From a checkpoint of a small audio frame classifier.
Training: soap at rate 0.0032, 9800 steps.
Data: trained on synthesized solo parts of chorales (CocoChorales), 128.5 epochs.
Rows from block 7 of a small audio frame classifier, named by matrix and row number. Rows with one number belong to one channel. Each number is 200 + 40 x the weight over its row's rms, rounded and kept within 0 to 999. All counts start at 0. After the name is the row's rms in percent of the matrix's.
After each channel's rows are labels from the 100 clips, of 14848, where the channel reaches its highest value: "top examples" is what is common among them. Only what is clearly more common there than usual is listed. The data: synthesized solo parts of chorales (CocoChorales).
# convs0: first width-5 conv, stride 2 (model.blocks.7.convs.0.weight, 144x112x5, each kernel summed), inputs 0-111
# convs1: second width-5 conv (model.blocks.7.convs.1.weight, 144x144x5, transposed, each kernel summed), outputs 0-71

convs0.85,102,229,211,150,266,286,189,277,254,278,150,151,205,227,223,245,248,188,162,260,164,203,165,169,241,159,220,253,180,217,207,152,210,199,223,206,196,213,224,118,268,278,187,256,288,248,192,172,180,150,296,139,225,246,234,216,177,255,189,186,166,155,198,153,171,176,208,161,139,193,256,229,176,263,164,163,147,160,216,157,139,214,228,179,168,223,186,214,178,157,212,214,207,294,175,209,167,247,189,224,165,181,182,210,230,182,187,158,194,158,215,151,179
convs1.85,095,270,253,215,253,260,266,215,214,219,201,135,225,163,265,201,267,274,198,181,181,201,179,204,208,162,189,196,271,237,207,201,123,202,167,182,165,227,228,239,162,152,168,172,176,183,125,253,184,267,259,277,187,178,168,198,198,234,203,233,159,244,170,283,111,196,200,142,176,225,134,195,220
top examples: note A#3; tuba; note G#3

convs0.120,094,180,274,221,212,300,239,169,244,253,234,185,258,231,192,207,198,195,163,260,238,103,167,148,155,245,256,183,219,219,114,151,204,232,240,154,225,164,143,156,163,218,165,200,196,134,221,173,212,275,242,223,215,197,293,212,158,161,208,166,233,197,268,177,167,208,151,219,176,180,146,188,250,185,198,148,184,211,160,142,176,197,156,181,182,198,255,195,164,184,187,157,192,206,256,270,152,149,156,204,224,209,261,281,203,184,186,176,260,239,241,195,160
convs1.120,108,200,193,210,172,239,209,233,190,152,116,173,223,110,250,168,162,214,187,131,233,83,161,215,214,163,198,137,170,186,202,238,149,203,188,288,181,213,175,181,221,212,194,181,256,264,212,193,214,203,133,258,218,212,183,259,161,163,244,189,173,241,118,148,229,228,123,186,165,210,180,234,238
top examples: note D3; tuba; note A3; note G3

convs0.30,088,183,147,191,135,222,161,237,211,177,212,278,165,261,259,224,152,238,127,211,208,225,192,239,183,157,153,167,160,286,159,185,206,161,179,158,148,148,181,241,214,125,136,200,115,197,160,181,194,191,146,216,205,225,185,185,227,180,265,201,227,173,151,183,178,192,240,148,186,199,163,233,252,186,154,175,127,163,277,192,131,235,155,225,242,235,223,252,176,204,161,184,207,106,226,212,162,269,189,212,232,179,289,179,168,199,160,214,255,171,160,248,225
convs1.30,096,216,212,112,254,281,212,165,182,183,192,211,204,154,174,197,158,244,199,161,184,221,168,182,195,145,200,228,226,179,171,257,194,177,279,174,233,176,229,234,208,186,126,204,217,209,205,137,234,123,242,182,239,213,174,259,228,116,188,227,218,233,152,140,215,166,189,272,222,225,92,237,244
top examples: note F5; tuba; instrument: trumpet; note G5

convs0.21,095,144,226,304,214,205,187,182,189,239,243,247,178,232,199,195,151,273,208,232,156,226,138,215,195,151,299,188,271,209,204,218,162,179,253,167,270,147,259,175,198,246,223,159,167,183,201,182,238,163,239,166,200,156,151,131,186,163,194,273,219,257,211,223,282,229,224,261,279,197,197,208,166,235,250,170,206,122,238,170,175,184,213,165,249,198,150,185,204,191,248,215,180,176,237,132,226,240,198,207,156,193,164,197,133,177,146,174,257,164,255,236,235
convs1.21,090,163,161,136,159,206,135,224,214,182,239,173,226,181,263,279,228,219,235,257,170,236,227,157,223,190,261,185,157,241,163,153,215,195,213,219,162,151,214,142,212,187,119,179,204,195,172,212,136,228,150,182,194,155,129,194,178,232,250,239,212,242,189,171,132,118,167,218,207,215,136,192,305
top examples: tuba; note A3; note G3; note F3

convs0.44,110,193,142,232,216,194,106,176,215,190,238,213,177,218,200,134,195,246,192,198,173,145,187,230,184,189,148,199,194,233,206,282,282,212,202,153,152,226,311,181,178,157,202,187,216,164,211,178,195,212,256,248,225,204,241,188,106,246,153,160,190,241,180,232,231,207,245,179,231,226,186,164,289,262,202,134,221,163,192,198,172,197,199,144,229,142,237,162,200,249,260,163,74,169,270,139,223,202,214,186,208,174,225,246,208,141,172,208,203,169,124,210,219
convs1.44,099,275,166,173,144,189,154,204,226,207,274,192,199,158,164,199,222,148,243,189,230,261,199,239,174,221,198,286,187,253,191,169,215,238,221,246,237,280,247,181,119,171,177,201,226,227,229,282,180,273,126,192,229,267,202,230,172,235,185,200,261,120,223,220,169,202,166,177,236,240,223,180,226
top examples: note A#3; note G#3; bassoon; instrument: tuba

convs0.88,111,182,155,125,190,196,203,206,210,191,157,298,176,214,196,196,156,168,129,263,283,225,140,213,168,243,196,172,116,190,227,193,158,199,211,198,173,168,191,157,167,223,244,166,113,156,125,176,155,244,200,258,176,263,204,250,214,182,261,219,202,176,213,173,202,205,212,193,227,237,201,248,182,208,147,209,104,159,186,201,161,169,142,195,215,208,162,110,135,238,181,196,219,170,274,189,245,162,211,202,186,262,316,161,193,239,205,219,243,231,172,238,215
convs1.88,097,190,190,195,142,194,176,215,188,230,190,294,251,175,206,176,189,238,118,208,196,213,219,154,206,146,194,241,251,146,226,282,150,183,204,131,188,242,145,181,260,271,165,222,252,181,233,212,201,195,163,222,196,273,245,221,186,205,222,221,256,188,172,181,243,193,199,223,221,181,264,187,206
top examples: note F5; note D#5; note F#5; note E5

convs0.131,096,245,163,182,160,251,210,265,158,186,169,245,147,222,239,195,249,198,198,259,247,219,235,167,129,246,195,194,190,239,203,183,265,164,217,125,199,207,259,210,190,194,168,132,193,184,142,229,118,186,199,192,203,129,198,192,175,205,65,167,224,130,260,228,178,246,163,209,169,144,175,181,162,281,229,168,191,239,203,213,210,181,231,221,214,158,205,178,162,283,248,172,148,166,148,254,212,154,246,191,237,264,213,222,178,217,160,175,183,202,278,203,264
convs1.131,085,215,190,175,199,181,156,123,167,243,264,181,188,181,147,199,209,203,265,207,148,189,230,168,133,230,224,146,198,196,197,184,225,157,198,222,236,236,131,236,187,197,179,127,205,192,220,173,144,180,127,195,194,123,133,129,217,228,247,127,167,175,224,203,192,254,180,280,253,196,186,156,193
top examples: note A#3; tuba; note C#4; note C4

convs0.128,102,178,257,175,135,172,183,186,266,193,250,165,215,267,264,197,240,222,123,157,185,166,194,171,239,214,220,254,219,177,153,182,139,223,95,244,218,167,225,221,150,264,275,196,168,130,136,268,181,174,186,221,152,176,181,183,185,187,208,259,176,207,200,149,180,182,203,244,163,217,190,174,190,179,200,221,157,196,196,131,153,167,211,147,199,142,170,244,210,217,163,130,269,132,193,145,169,158,133,211,184,283,154,163,177,214,208,168,210,208,238,284,208
convs1.128,093,158,204,247,226,219,129,196,129,193,209,208,125,166,178,133,210,219,192,261,182,213,140,167,236,248,218,165,189,186,154,215,218,214,245,211,243,250,197,238,193,284,179,219,203,175,262,218,191,177,200,307,285,197,251,244,210,156,180,171,161,194,217,164,233,167,168,157,175,233,118,261,247
top examples: tuba; note G3; note A3; note C4

convs0.79,118,211,194,155,257,197,190,224,219,188,248,240,91,203,155,174,245,216,232,213,278,222,219,131,163,184,253,211,98,217,164,248,108,216,127,219,200,197,117,206,126,172,214,269,162,139,209,206,171,230,196,226,141,214,172,145,172,210,182,196,223,214,269,212,179,158,213,209,228,259,208,283,225,222,244,178,225,135,224,184,211,204,201,179,213,239,208,199,275,202,113,207,169,214,139,246,168,143,173,204,157,196,184,212,184,250,138,232,263,204,200,204,171
convs1.79,108,218,210,199,211,125,118,203,204,165,225,170,182,183,204,244,205,212,208,101,205,185,155,220,200,202,145,197,237,191,229,146,211,161,253,221,180,164,246,191,276,147,199,258,235,177,166,154,211,165,283,241,236,260,277,173,170,114,215,180,205,260,202,173,206,155,214,183,141,199,168,144,193
top examples: note D3; tuba; note A3; note G3

convs0.123,088,255,136,206,188,153,130,173,197,222,121,139,195,283,152,212,243,202,174,214,217,235,268,186,224,226,235,207,120,188,179,132,104,195,169,193,155,160,212,216,142,182,272,139,272,187,196,189,220,208,182,238,206,168,158,214,201,153,200,243,239,162,218,208,197,214,190,224,159,239,251,227,160,186,188,217,122,216,205,190,188,131,160,162,237,180,170,182,203,163,231,193,220,78,233,162,158,237,203,250,223,181,94,146,155,222,172,198,192,150,184,191,243
convs1.123,081,179,222,194,187,180,128,235,159,217,217,231,166,237,229,222,212,178,215,193,203,140,204,193,204,184,189,214,191,228,212,265,250,158,285,263,161,165,232,187,177,221,298,242,188,234,205,152,263,205,218,197,179,218,240,149,244,130,214,196,196,215,236,246,209,195,210,176,182,288,158,220,177
top examples: note A#3; note C4; note G3; cello

convs0.78,094,165,251,265,115,169,227,196,155,183,213,207,202,182,177,206,185,146,201,245,180,212,301,199,187,207,157,164,238,215,231,194,68,202,206,201,117,153,222,191,196,268,173,188,176,138,201,250,168,257,170,263,234,197,197,212,175,230,156,205,223,166,271,212,183,127,236,212,175,176,159,207,283,183,132,213,247,189,178,185,229,241,165,210,179,210,114,160,180,137,179,133,191,225,177,136,215,189,188,209,260,303,192,200,161,201,205,170,257,150,211,199,212
convs1.78,092,98,184,217,187,119,162,161,195,164,245,171,154,185,235,194,86,167,196,106,245,218,131,144,221,192,180,180,135,150,196,213,210,248,268,164,208,158,185,170,239,224,256,148,257,249,248,195,129,151,252,213,250,262,219,156,215,129,232,234,214,185,237,96,221,221,197,251,183,236,183,136,142
top examples: note F5; note G5; violin; note D#5

convs0.0,108,239,158,237,204,212,157,170,172,203,186,218,124,143,218,184,93,167,180,171,296,143,107,232,182,155,172,215,156,239,225,201,243,172,161,233,141,218,249,193,164,164,220,221,154,194,168,252,206,259,176,192,173,155,174,248,158,180,205,181,205,263,264,184,154,161,210,247,205,195,205,191,179,164,208,198,168,124,312,146,137,250,198,130,168,233,176,195,150,195,187,159,168,191,268,183,217,196,224,113,265,171,248,163,216,191,217,170,192,189,162,210,230
convs1.0,089,119,173,194,271,148,227,219,149,161,248,165,171,178,217,189,215,104,174,203,219,183,184,276,233,191,252,218,220,153,233,242,142,252,243,143,175,241,220,228,201,210,214,140,194,200,174,253,240,213,213,161,207,143,122,258,198,204,238,228,226,215,103,174,231,161,190,220,154,168,163,249,161
top examples: note D3; cello; note A3; instrument: tuba

convs0.10,087,300,176,227,212,176,150,227,166,272,186,164,245,252,214,285,206,123,149,194,207,221,237,205,163,163,294,172,156,226,191,172,220,201,217,245,199,212,212,258,201,167,165,164,247,178,240,193,96,251,225,205,224,173,206,220,205,250,187,149,207,164,183,226,138,164,181,181,132,274,201,163,173,161,207,199,192,158,184,182,167,247,233,168,205,206,100,133,211,195,312,218,193,201,257,183,151,186,113,199,186,201,151,231,232,179,165,228,173,209,256,221,194
convs1.10,110,248,244,244,229,156,247,207,238,229,234,185,193,259,199,200,124,233,219,161,221,212,177,213,188,234,216,119,206,179,156,145,226,208,240,228,204,217,278,191,155,176,152,218,225,173,188,233,175,238,121,229,232,211,220,162,232,190,247,283,207,254,176,281,218,189,203,228,155,213,195,109,158
top examples: note D5; note C5; note C#5

convs0.11,103,219,150,196,235,219,157,135,129,244,292,194,195,116,239,119,258,258,139,210,169,217,189,163,221,210,199,178,205,167,213,194,243,184,170,280,219,186,199,214,162,220,145,206,208,150,137,176,231,164,194,159,286,175,152,205,235,218,198,187,199,229,213,251,134,148,217,173,180,210,196,214,220,173,228,181,257,142,210,168,160,211,167,200,219,210,251,186,169,154,100,253,232,142,195,269,244,260,206,188,308,221,237,212,195,283,164,157,239,206,198,205,185
convs1.11,096,199,218,184,190,179,220,216,174,91,210,169,213,153,187,271,130,239,184,230,263,241,213,192,220,200,173,190,223,214,169,222,239,203,142,169,211,223,177,139,192,167,221,190,176,200,191,203,218,231,192,134,225,185,197,199,208,205,159,233,200,210,255,253,190,272,191,258,199,173,253,228,114
top examples: note D3; note A3; tuba

convs0.81,104,124,208,227,267,155,181,205,192,183,188,180,179,234,183,212,254,218,203,216,166,269,184,266,229,176,220,261,220,138,175,181,181,169,189,166,176,175,240,161,152,185,210,163,276,176,188,204,110,216,238,241,263,245,181,141,197,235,239,153,287,186,197,171,164,198,123,171,188,223,257,258,213,216,213,195,133,155,214,217,269,221,220,205,151,218,182,111,183,273,216,268,129,199,243,149,119,155,117,208,155,209,218,218,181,251,173,242,237,197,188,184,198
convs1.81,100,171,234,203,219,211,211,147,282,158,190,209,255,216,143,262,229,226,227,207,172,167,139,180,239,201,162,164,192,179,200,150,153,79,205,257,171,192,225,164,247,223,120,248,189,167,198,270,171,212,182,188,190,236,205,144,284,172,143,147,190,191,234,185,190,215,176,189,205,169,247,193,271
top examples: note F5; note G5; note D#5; flute

convs0.108,105,200,194,164,185,144,172,108,284,223,180,194,218,177,254,129,246,149,153,237,203,140,207,190,146,189,280,216,195,196,215,207,224,130,140,122,238,173,237,170,166,168,216,174,263,209,216,194,193,187,218,275,233,215,284,224,149,142,250,103,224,207,196,145,123,195,221,236,154,187,241,188,215,228,142,164,239,218,212,210,251,157,252,111,138,230,170,167,191,202,180,177,226,236,178,200,210,164,194,170,245,169,189,188,186,171,168,169,144,165,146,220,247
convs1.108,093,296,276,258,220,170,207,210,151,191,219,255,280,150,182,218,231,198,224,208,235,140,164,295,246,203,274,191,173,242,205,229,195,173,169,247,219,265,189,161,264,233,262,164,232,160,274,236,256,223,170,241,158,233,167,222,179,185,174,223,263,212,224,243,255,214,196,197,226,168,275,192,186
top examples: tuba; note C#4; note B3; note A#3