From a checkpoint of a small audio frame classifier.
Model: 2.77M parameters, log mel input, arch jasper, norm batchnorm, activation relu, depths [3, 4, 5, 3], widths [96, 112, 144, 176].
Rows from block 10 of a small audio frame classifier, named by matrix and row number. Rows with one number belong to one channel. Each number is 500 + 50 x the weight over its row's rms, rounded and kept within 0 to 999. All counts start at 0. Numbers have three digits each.
After each channel's rows are labels from the 100 clips, of 14848, where the channel reaches its highest value: "top examples" is what is common among them. Only what is clearly more common there than usual is listed. The data: synthesized solo parts of chorales (CocoChorales).
# convs0: first width-5 conv (model.blocks.10.convs.0.weight, 144x144x5, each kernel summed), inputs 0-143
# convs1: second width-5 conv (model.blocks.10.convs.1.weight, 144x144x5, transposed, each kernel summed), outputs 0-143

convs0.17:509437510450520547450490533446558586551579463518489499505537507512517556515469501527515459514498436490340422451405503491477457481538472602442430544512525495457557438419532533454471481440487632569477425569510527473414554522543519504436398559536481503498454460549546583536495575431502544492556451529498579477458563514557410422507446507454483396520576483428510568542481520505530471551526495518540469540503451520524629469430528449414465
convs1.17:455556540490505563444517463616582452551495517411532534563465536584488487540412455505515460451590550417429425466538476502501539448493474568510546462464481604531567475456472487463508472479465431494497475479519560462544511545525590484400490443565531454476458588567432539509543442484414562455480420435420513490534453518557531561599426562554521490456487517469461620491471539452515525462535547539499509526552491593478464475419569511374498
top examples: note C#4; note C4; note G#3; tuba

convs0.83:518570525536452481560561446494498430561497489460536463496639513514470440561457500484425478543464494594532425498622407544628566594477531540455501455518549518518578506626536548522467521505584478584599472532460453489543467509453564524484465557506476486519586542522514559498505549505511543489479474479446457527548506391550530515482566483423428517502484536536480523496512595415503508502477564526580640488462538432540516524501562480526583
convs1.83:516486381470472510491466523432486445507586490474534540523440436491407439490464517387555564535596487513488453497455515469495518381472485510449514467547460560528532523385582516444425533456496484477519507388370486575381515510551475408518507491397604459460514453461425418453514477533517518438536482511500579497496542476449453496516492380508470521507555437460530509505421464511540517423430501517443408462523447493523463424483545496455521
top examples: note A#3; note C4; tuba; note G3

convs0.47:555475473399492496432570587418495458471532472515541469441421498511518474452451490548427459490441538505550437490472505523490558518465389527541507476588550505487465593378505490487491543483545445568643427494441455536465514531548521444453517518456512528496487513447511565544533498514611497506555550511532488468519504498548570572514469426452527354473493512480489468468565487427381451480555560504484526456546472387579429464384430488469507
convs1.47:547494523558485517468544471469505531495427582456519521506489427517554473464325591498450502494435404400433460472514488445404537535487515514507513476445510474556580495503463488506529512498582446544579481465501612490523482519500509545516586538566540570399414545451493425483422448545480469506522483531551467461536532502537490491447528512525492527540402517566500396518536431506436526538510482419478507492422422629529414508432497505576608
top examples: note F3; tuba; note A#3; note C4

convs0.66:467556439478503470464557536500556537409453484495499495482442407492552442451304496482391510529483469525490521465446386529442500439500497466420480508456564529477447512549523526461531488431530633544556459494542489498551416474472465582481600474578587337489487479444491525492517491456503529538431516599425523502476503566549556442496455436555446456504511462568562491513520460543524531474468525520572495529475509470504417545520541464454435
convs1.66:525448535477533386521421482484462593424477517430602471376554473542512575531372531549560509461484498425530490474528555502512519507464520528511449398462413518505436400609451511430411478519501545464500528465438474430517522535497514503460463531535430508529459454502548490454482414527463493466495489410509530426557498498469421484540416488388418454445522397455538458477538444553466469441494446477547476541548454490473439518575463475407497
top examples: note G#3; cello; note A#3

convs0.51:488528509560507555505396512487483576432503626529479481524661532451531562488491451512476478585521569565559547558416459564444531498446472486490543436482480552486503488626498466517501470542500516543470484539480565463508508516540580449520477550477475462557482526513481526535482516606443522419564418484474512478505614513453479550489446422495503522563619496422571563505545430491463522517413478581564544572454550563452430511543476402558543
convs1.51:464447475402546508472406461509470502412449520543491520490424408483422501439533445492472440495515514409512470486496431426481455424552470497455471594502435402469572492460445457432524525525454562546504512503485506411432479472518448505440487502385606511451537555478439469443450490458458542524474545395408449513424487419449470481460407384443523453530510439494491495447450428460466504506469454498520482423506503482361507520459472593481517
top examples: note C#4; note G#3; tuba

convs0.40:441496479490555537499487559435506364481410599508466485543514456463562494445509446443390477531485539524440586527459481392509478555537592471463501533504450464517443447487430469447524446526510438495552601579559462453498468512551416481398430560546555442432514407509608529500458540543499505473556560481624509452527450522509581586438531443506517497370525511534503462469527466532474578510530529549483488579516493501523501529528496568457558
convs1.40:538508553433517530491482475521500497431495618370439478523533480513475433501483496490519438411470481475482502529529388486476539461464503483408458496561551485497557541492502490541472513470569410417483430412521478487472507547456520622365510422530454549449534559456486499543561561487537511540477485467387458495529494484465568496520472547543583383559555573513508390533535535427441549519535469413411519548463569424443494566507503453432499
top examples: note G#3; tuba; note D#3; note A#3

convs0.93:466525430483438494606438449382465527514497480541535508484460571512511596494389517529493515532486523388496487440558417501546466635468477492532552504464557522509452489464424482451484575573426518586473546491445457534581435591531539533484519471529444448514475472443489479486551482439489446547518556503474493446435488544484472482616537549587442540490467530443436529503579464568517470523471488371570346453515465533547476529512538537543505
convs1.93:438546533378470563509430493497413446520493485498464547419542512579451511493544560476453526543394480518472533545616596495453505471529518537524539517573526564458531523470410436509435470427489497590511484528527528404568471560486527593561576515551482488545516472512475490504429500493484451465531505489460450481453485500430410554491432495436430561445463502498489545503504473479523487564516395443474339547513482468395439481529597449440416
top examples: note A#3; tuba; note C4; note B3

convs0.126:516574498462453552486535406501509458471561500506414529430466416555528540640448488432561508493529556490553525481406452564515486533493410521499455546438521464446508462506498517437459554467525472538386493513440495580619522583562523459484445473416522498521446607510572544472554520441498496435476508521555442466492494570468492498391582529562484423501438512495458397537468531471587493549530467480482516590424475482461455437444430518409472
convs1.126:502533572507465513442501484467494443510447562507471464540487535394409482566441514581558515444562531569497416503503542494540516546485543518547450587491431487454529399414557441443430544486555565466500600586503534534500498578522518441525624413477482413571464435443592556553521525518426451460503434477499516525424517496499374505413404514521534559509417451530560449522486482494489452511541490514553505503470482425442392468491534491554514
top examples: note B3; tuba; note G#3

convs0.103:497484526432505503518494484531438465453435465471454521430497575598468535532486622560487502502455589570408582473512484420566447474445483486457504487536539429567537509512503524494484454430535503533519526451484395506420520533449492549503506536522509525502520599563411522498428537459641551644446497558449454450512517585501441444467570472489511447529423519518551477471501511458507467552353536404461486444553465571467488450546504508477413
convs1.103:610469610392533569472567460356479522572548497526590539548472505500483564544488450461511480464560482461446540446470450436539527428509460422524469470568415523420541571456483518534420460434435482489540582514538462460535545486568534512517506447505598444531465497518521558519526500383492426600485477485470488467453585501529489510453496563517525521448558441514422478485478561536501535454507529525434515497415519519551539567439497427375447
top examples: note D3; note A3; tuba; note A#4

convs0.44:555513507508491500453580494576495452465435409538532548490558578513527466571600406508484452505540497471505588502428402497468509634531464423490461594542455529520562543615503460498508519448506541593371521550571545534507513454524563518469455488538483483548503487472520489535516521549565551488430492467493505395520473551488562583507502557458524506462529475503631622481436509466500516524404485502585451560548517469616523557525535458482518
convs1.44:513418539470535439505460441466431431521468506470475512482451501456500479450425525523382495480454494484506422501514292428393490365550447533446537469430456525523492461456471493464447479562463441464486459445499503471509494472449458454580466453509403496479534494428516543491458396551482419445627543522506530472497541439530438510442510458554565460421471526543555504565464466438476476528450409524471415425452480489464538477476452512477457
top examples: note B3; note A3; tuba; note C4

convs0.134:406469622475490532418550590457614480380444520517448485499515486490536466449481489535448492425510466520404536603412541567526515498563512551521487477452553479498507466524567433613509558469533497538460479569511589434458500467449566383461505475503485585500456470488445466433478428539501514422553415574516547484559495448459482552511551538527378454423516449585491512490525499477538461461545458419506493500458481564565430515499438470488461
convs1.134:566360507518564519488543517416450517509483445494489489504527438537483544541516487583503523547477499498524471514521503588649477498447533485580498474553479497438563539544500425507486426548512565554509532537461511539483609515469524472525516462524479604501466627460607538420491489517552499514490457506451531583482546522430407494538494466340518488458494541553482506429565583540408565492550508513426551548516530491612485600523543487540550
top examples: note F3; note G3; tuba; note A#3

convs0.131:554519593548469477495534546547501513393462443464547514416549421531527403536473525486533541543492524574520453543485482553485493497494566426517456490566503554458514443577426467533545553524483655511531532517493435471479523487570486530482473459432511502514462398477453470428466577549425470501488443486456493478427493445422445385503508528504528466489448535476530475546540497612485404517641504443612503536618506463513495529511527621552482
convs1.131:493472481478535508465491511541573485611549471460526499553517468551482544506551400496430502522534568528396546485523477539635505411527418425500500528488428538510473487479380507540507497494530560497589558492539420462583511494523501480524581463549485447502503489477513474479478463506494512529467477439533494455629561543497488487500504357537486507679435580599505431532524503421475581465530457553474459419487535412454553551499567488453477
top examples: note F5; note D#5; violin; note C#5

convs0.79:481514495463532501412534482481446508448523419436448527549494376486476453416600586533441458425511577615545458457482470549563524522473568424498486502462570504579496577516426553534478423420544432519518505533455467511561505528496462505502518499467506481468524620550527492454563500410471529505509513601511493460394531445538447525510547454481499445485520568522466414432643498517406477522486427494467518511474471441460460571542585428477569
convs1.79:497512414529353473547463444444464499460477432629490575500509562454464589485518457514527561434438485537553525540468524519524542546472509414399469607503508487472518479548489518424491555403545523450495555563556523422509488525615555523488578460507483556541514457509444476554547466459439428435478483532438484407472504498531476549513522599501487539480434537417429456480517450531461467473530549525446535512499567606488582435515553509560608
top examples: note D3; note A3; cello; note G3

convs0.94:542428500440435402470460547405570484552479501529446469535477464506453464560614461597389550571471438565517506507431544483594408481455500587447403514457601479458450550444439479451392417538506532540473511476576442567492532503495496402496527510464433396476487496468466534438442460423509511479557469491444484430401451460436510491521515524459533485560439465525435476505496455543496451481534546477417567479518523486534495484445524504494416
convs1.94:511510463498548483520526514548597544505474523453491476572442549573535565585564538553520499579569507491501577421568497495577532502470523470412478451443431529539456532568461530521419623522479564489570506579547545392392473501563478501508509550551655524466523488576586518507518517489493507584462420504465511544500469505531584516528484560526441494447427536545520524542535535599523539450581574543506512464541521569628446490511546519460480
top examples: note C#4; note F#4

convs0.121:477553439529537472486496486494500590535497502519590439528539450430526512430518542548563535550572524627503591460539570501431626441510452526484509478480460497447546458553555525456573424400557524480405455590517496465514411408502565493542494444511529482478470442476524475441540533529470488485500458627561450562464482485469466562512475567477573435557520478555553464559554544561517479440552563593562620514498420557464513515483537556485486
convs1.121:537423547520539451492539458531442498480504416498468490500488521525632553438509365478539401563491529581492505486508538504414463464480551478446525499534408484452476525515482497467508498565574524486421467439490492431426510479554453454409481524546404450462474451416492479436492501545400569557431485478459593543531454525501455365433436519462476428513499431526547471467424514436563538367441495419437546528486529509489526462464502476525418
top examples: note G#3; note C#3; note F#3; instrument: cello

convs0.142:541502469524494501507481424535521574473461518401545461561451433596589472553540451476462539499516522484537560461457453471552514452521614533519370422494626449475588475555438475489503539420489471525398484376399529499541356510558546566429574527560482462544498456519558584612496559518456488565480520518528508497470463503498425489537494546532454469459502515537512431517482538469492570469485519417553496509481493523491498468529581594456494
convs1.142:431460467431396513469519519521439507526448487431501535498537412515424539545460465507545490457446457526503528587502485456523548441293531475441476472471525433524495579529472516513406543505453443497467479499551500448467460394510513491488444491568489475551468465458434399515411447434495468421467534509522452557428468499463525474398480547493538517403447579467425478417484508528455423577374560490491498540567541525489497456520460532443566
top examples: note D3; note A3; tuba; note G3

convs0.104:485440491422504484453393466504465539432474559403529513577450483456514550434545543519511565537495507525466454468528552489522536448568422513470462576504399471524496523514520436491462547444494498510519452522494510503425471436473418488550434568449534561590485485515508548490395565540614602493427463504456522401352470543492432479529567456538499558474495517501506428579448539639507536450518523537589475585485456492508478523509485507398564
convs1.104:443511424507625447444595450469544547551536535475498461409578534475465516483536510442523498387423572500502499463500429483501380499543512376506547507473465427583428533507474475500585505526497434509557467549475458432472552597575449534512460518405463494470518554543522467541535484488524470476536528504567460487580440560544493453455464459542461515465438446526519450479460508504460447424473525499450541411515555504600505439467619445404577
top examples: note F5; note D#5; flute; note G5

convs0.75:601572447468466482453429410455488539451489574505453473509460537480516518506494486529492582456535597443553520478446375504516536483550494619516487454453522438573514476492524466514447472488499643481563436539515556430508472486517517488501581481418510444506510420550513599465487530503556450453511476516452448451470554550502473579518449464479615536385477505595478542494416454425568490567637546514500531571466463517499484482483480554573435
convs1.75:549577527576503475576547542502478451459442459507456526473436554417556501424419484506552597473460489501445447539499459469537476472554529502406489624462519509440491450479500417587519529446507553580508456528525635570445501564536494505533491467515536418498555585572547544501488516431567500374495506561466463464493541464529509448546494435446494452636424523440426528510395504427481588601537495520504496502548537511550524518461520457538482
top examples: note C#4; note G#3; note B3; tuba

convs0.14:493508456569419521532401471554518556443497504455455502455571500524491517398529504388502549573466570495491535525545420458543519573518629472533528456479454452461554512518535485457456569494556415509490511607532566551455456579530533439518530441594504474508421555513459464486490550523439566464483483493574509432507453515416425397542509546482473542490539489583503525434427460456467445423446515479499625446441392518477520484506576457421508
convs1.14:475468468470602557466546489489490426505444493515494532469430530485511489497490539472587593504525414514536514495460532490573568590580485515585452480554486450466430553405448471559490360518528486532516479633616499507536466468454554498522508473442560451538431457520486474549550558469473469477421459464548595491476395577461512433501501469577530488457648463443477419435539424557434500450504454506448460478436474454502489514444560535523508
top examples: note C#4; note G#3; bassoon

convs0.128:429518477521443493497607464484511576488446459563441389508466570540529528489486482498489542462432505520490472536535435536527486533508529524487570538461556479571568548444492496454495465533590477520487457602445497444530465501513448541443408612478526547528466485543463493556537424571567527431488430488545525504395377443378487516567468420524600399498487439392440567505543484463552550507471575510495451495521496528402488498455509601516455
convs1.128:502510500445431465495432449516493518497586485451466474505504485578567453427483481404463448517460438559497501430554512475474485556477463452449588504508520517565455459473555570434581553529447503563530463510424542447448515478402539503547565415520560469547535507572439517528428544543559540555487518494569536487397492474490517451490428535494508499531380530428466490414505578494479431554434520362456470537555491648405469503463500422570492
top examples: note G#3; tuba; note A#3; note D#3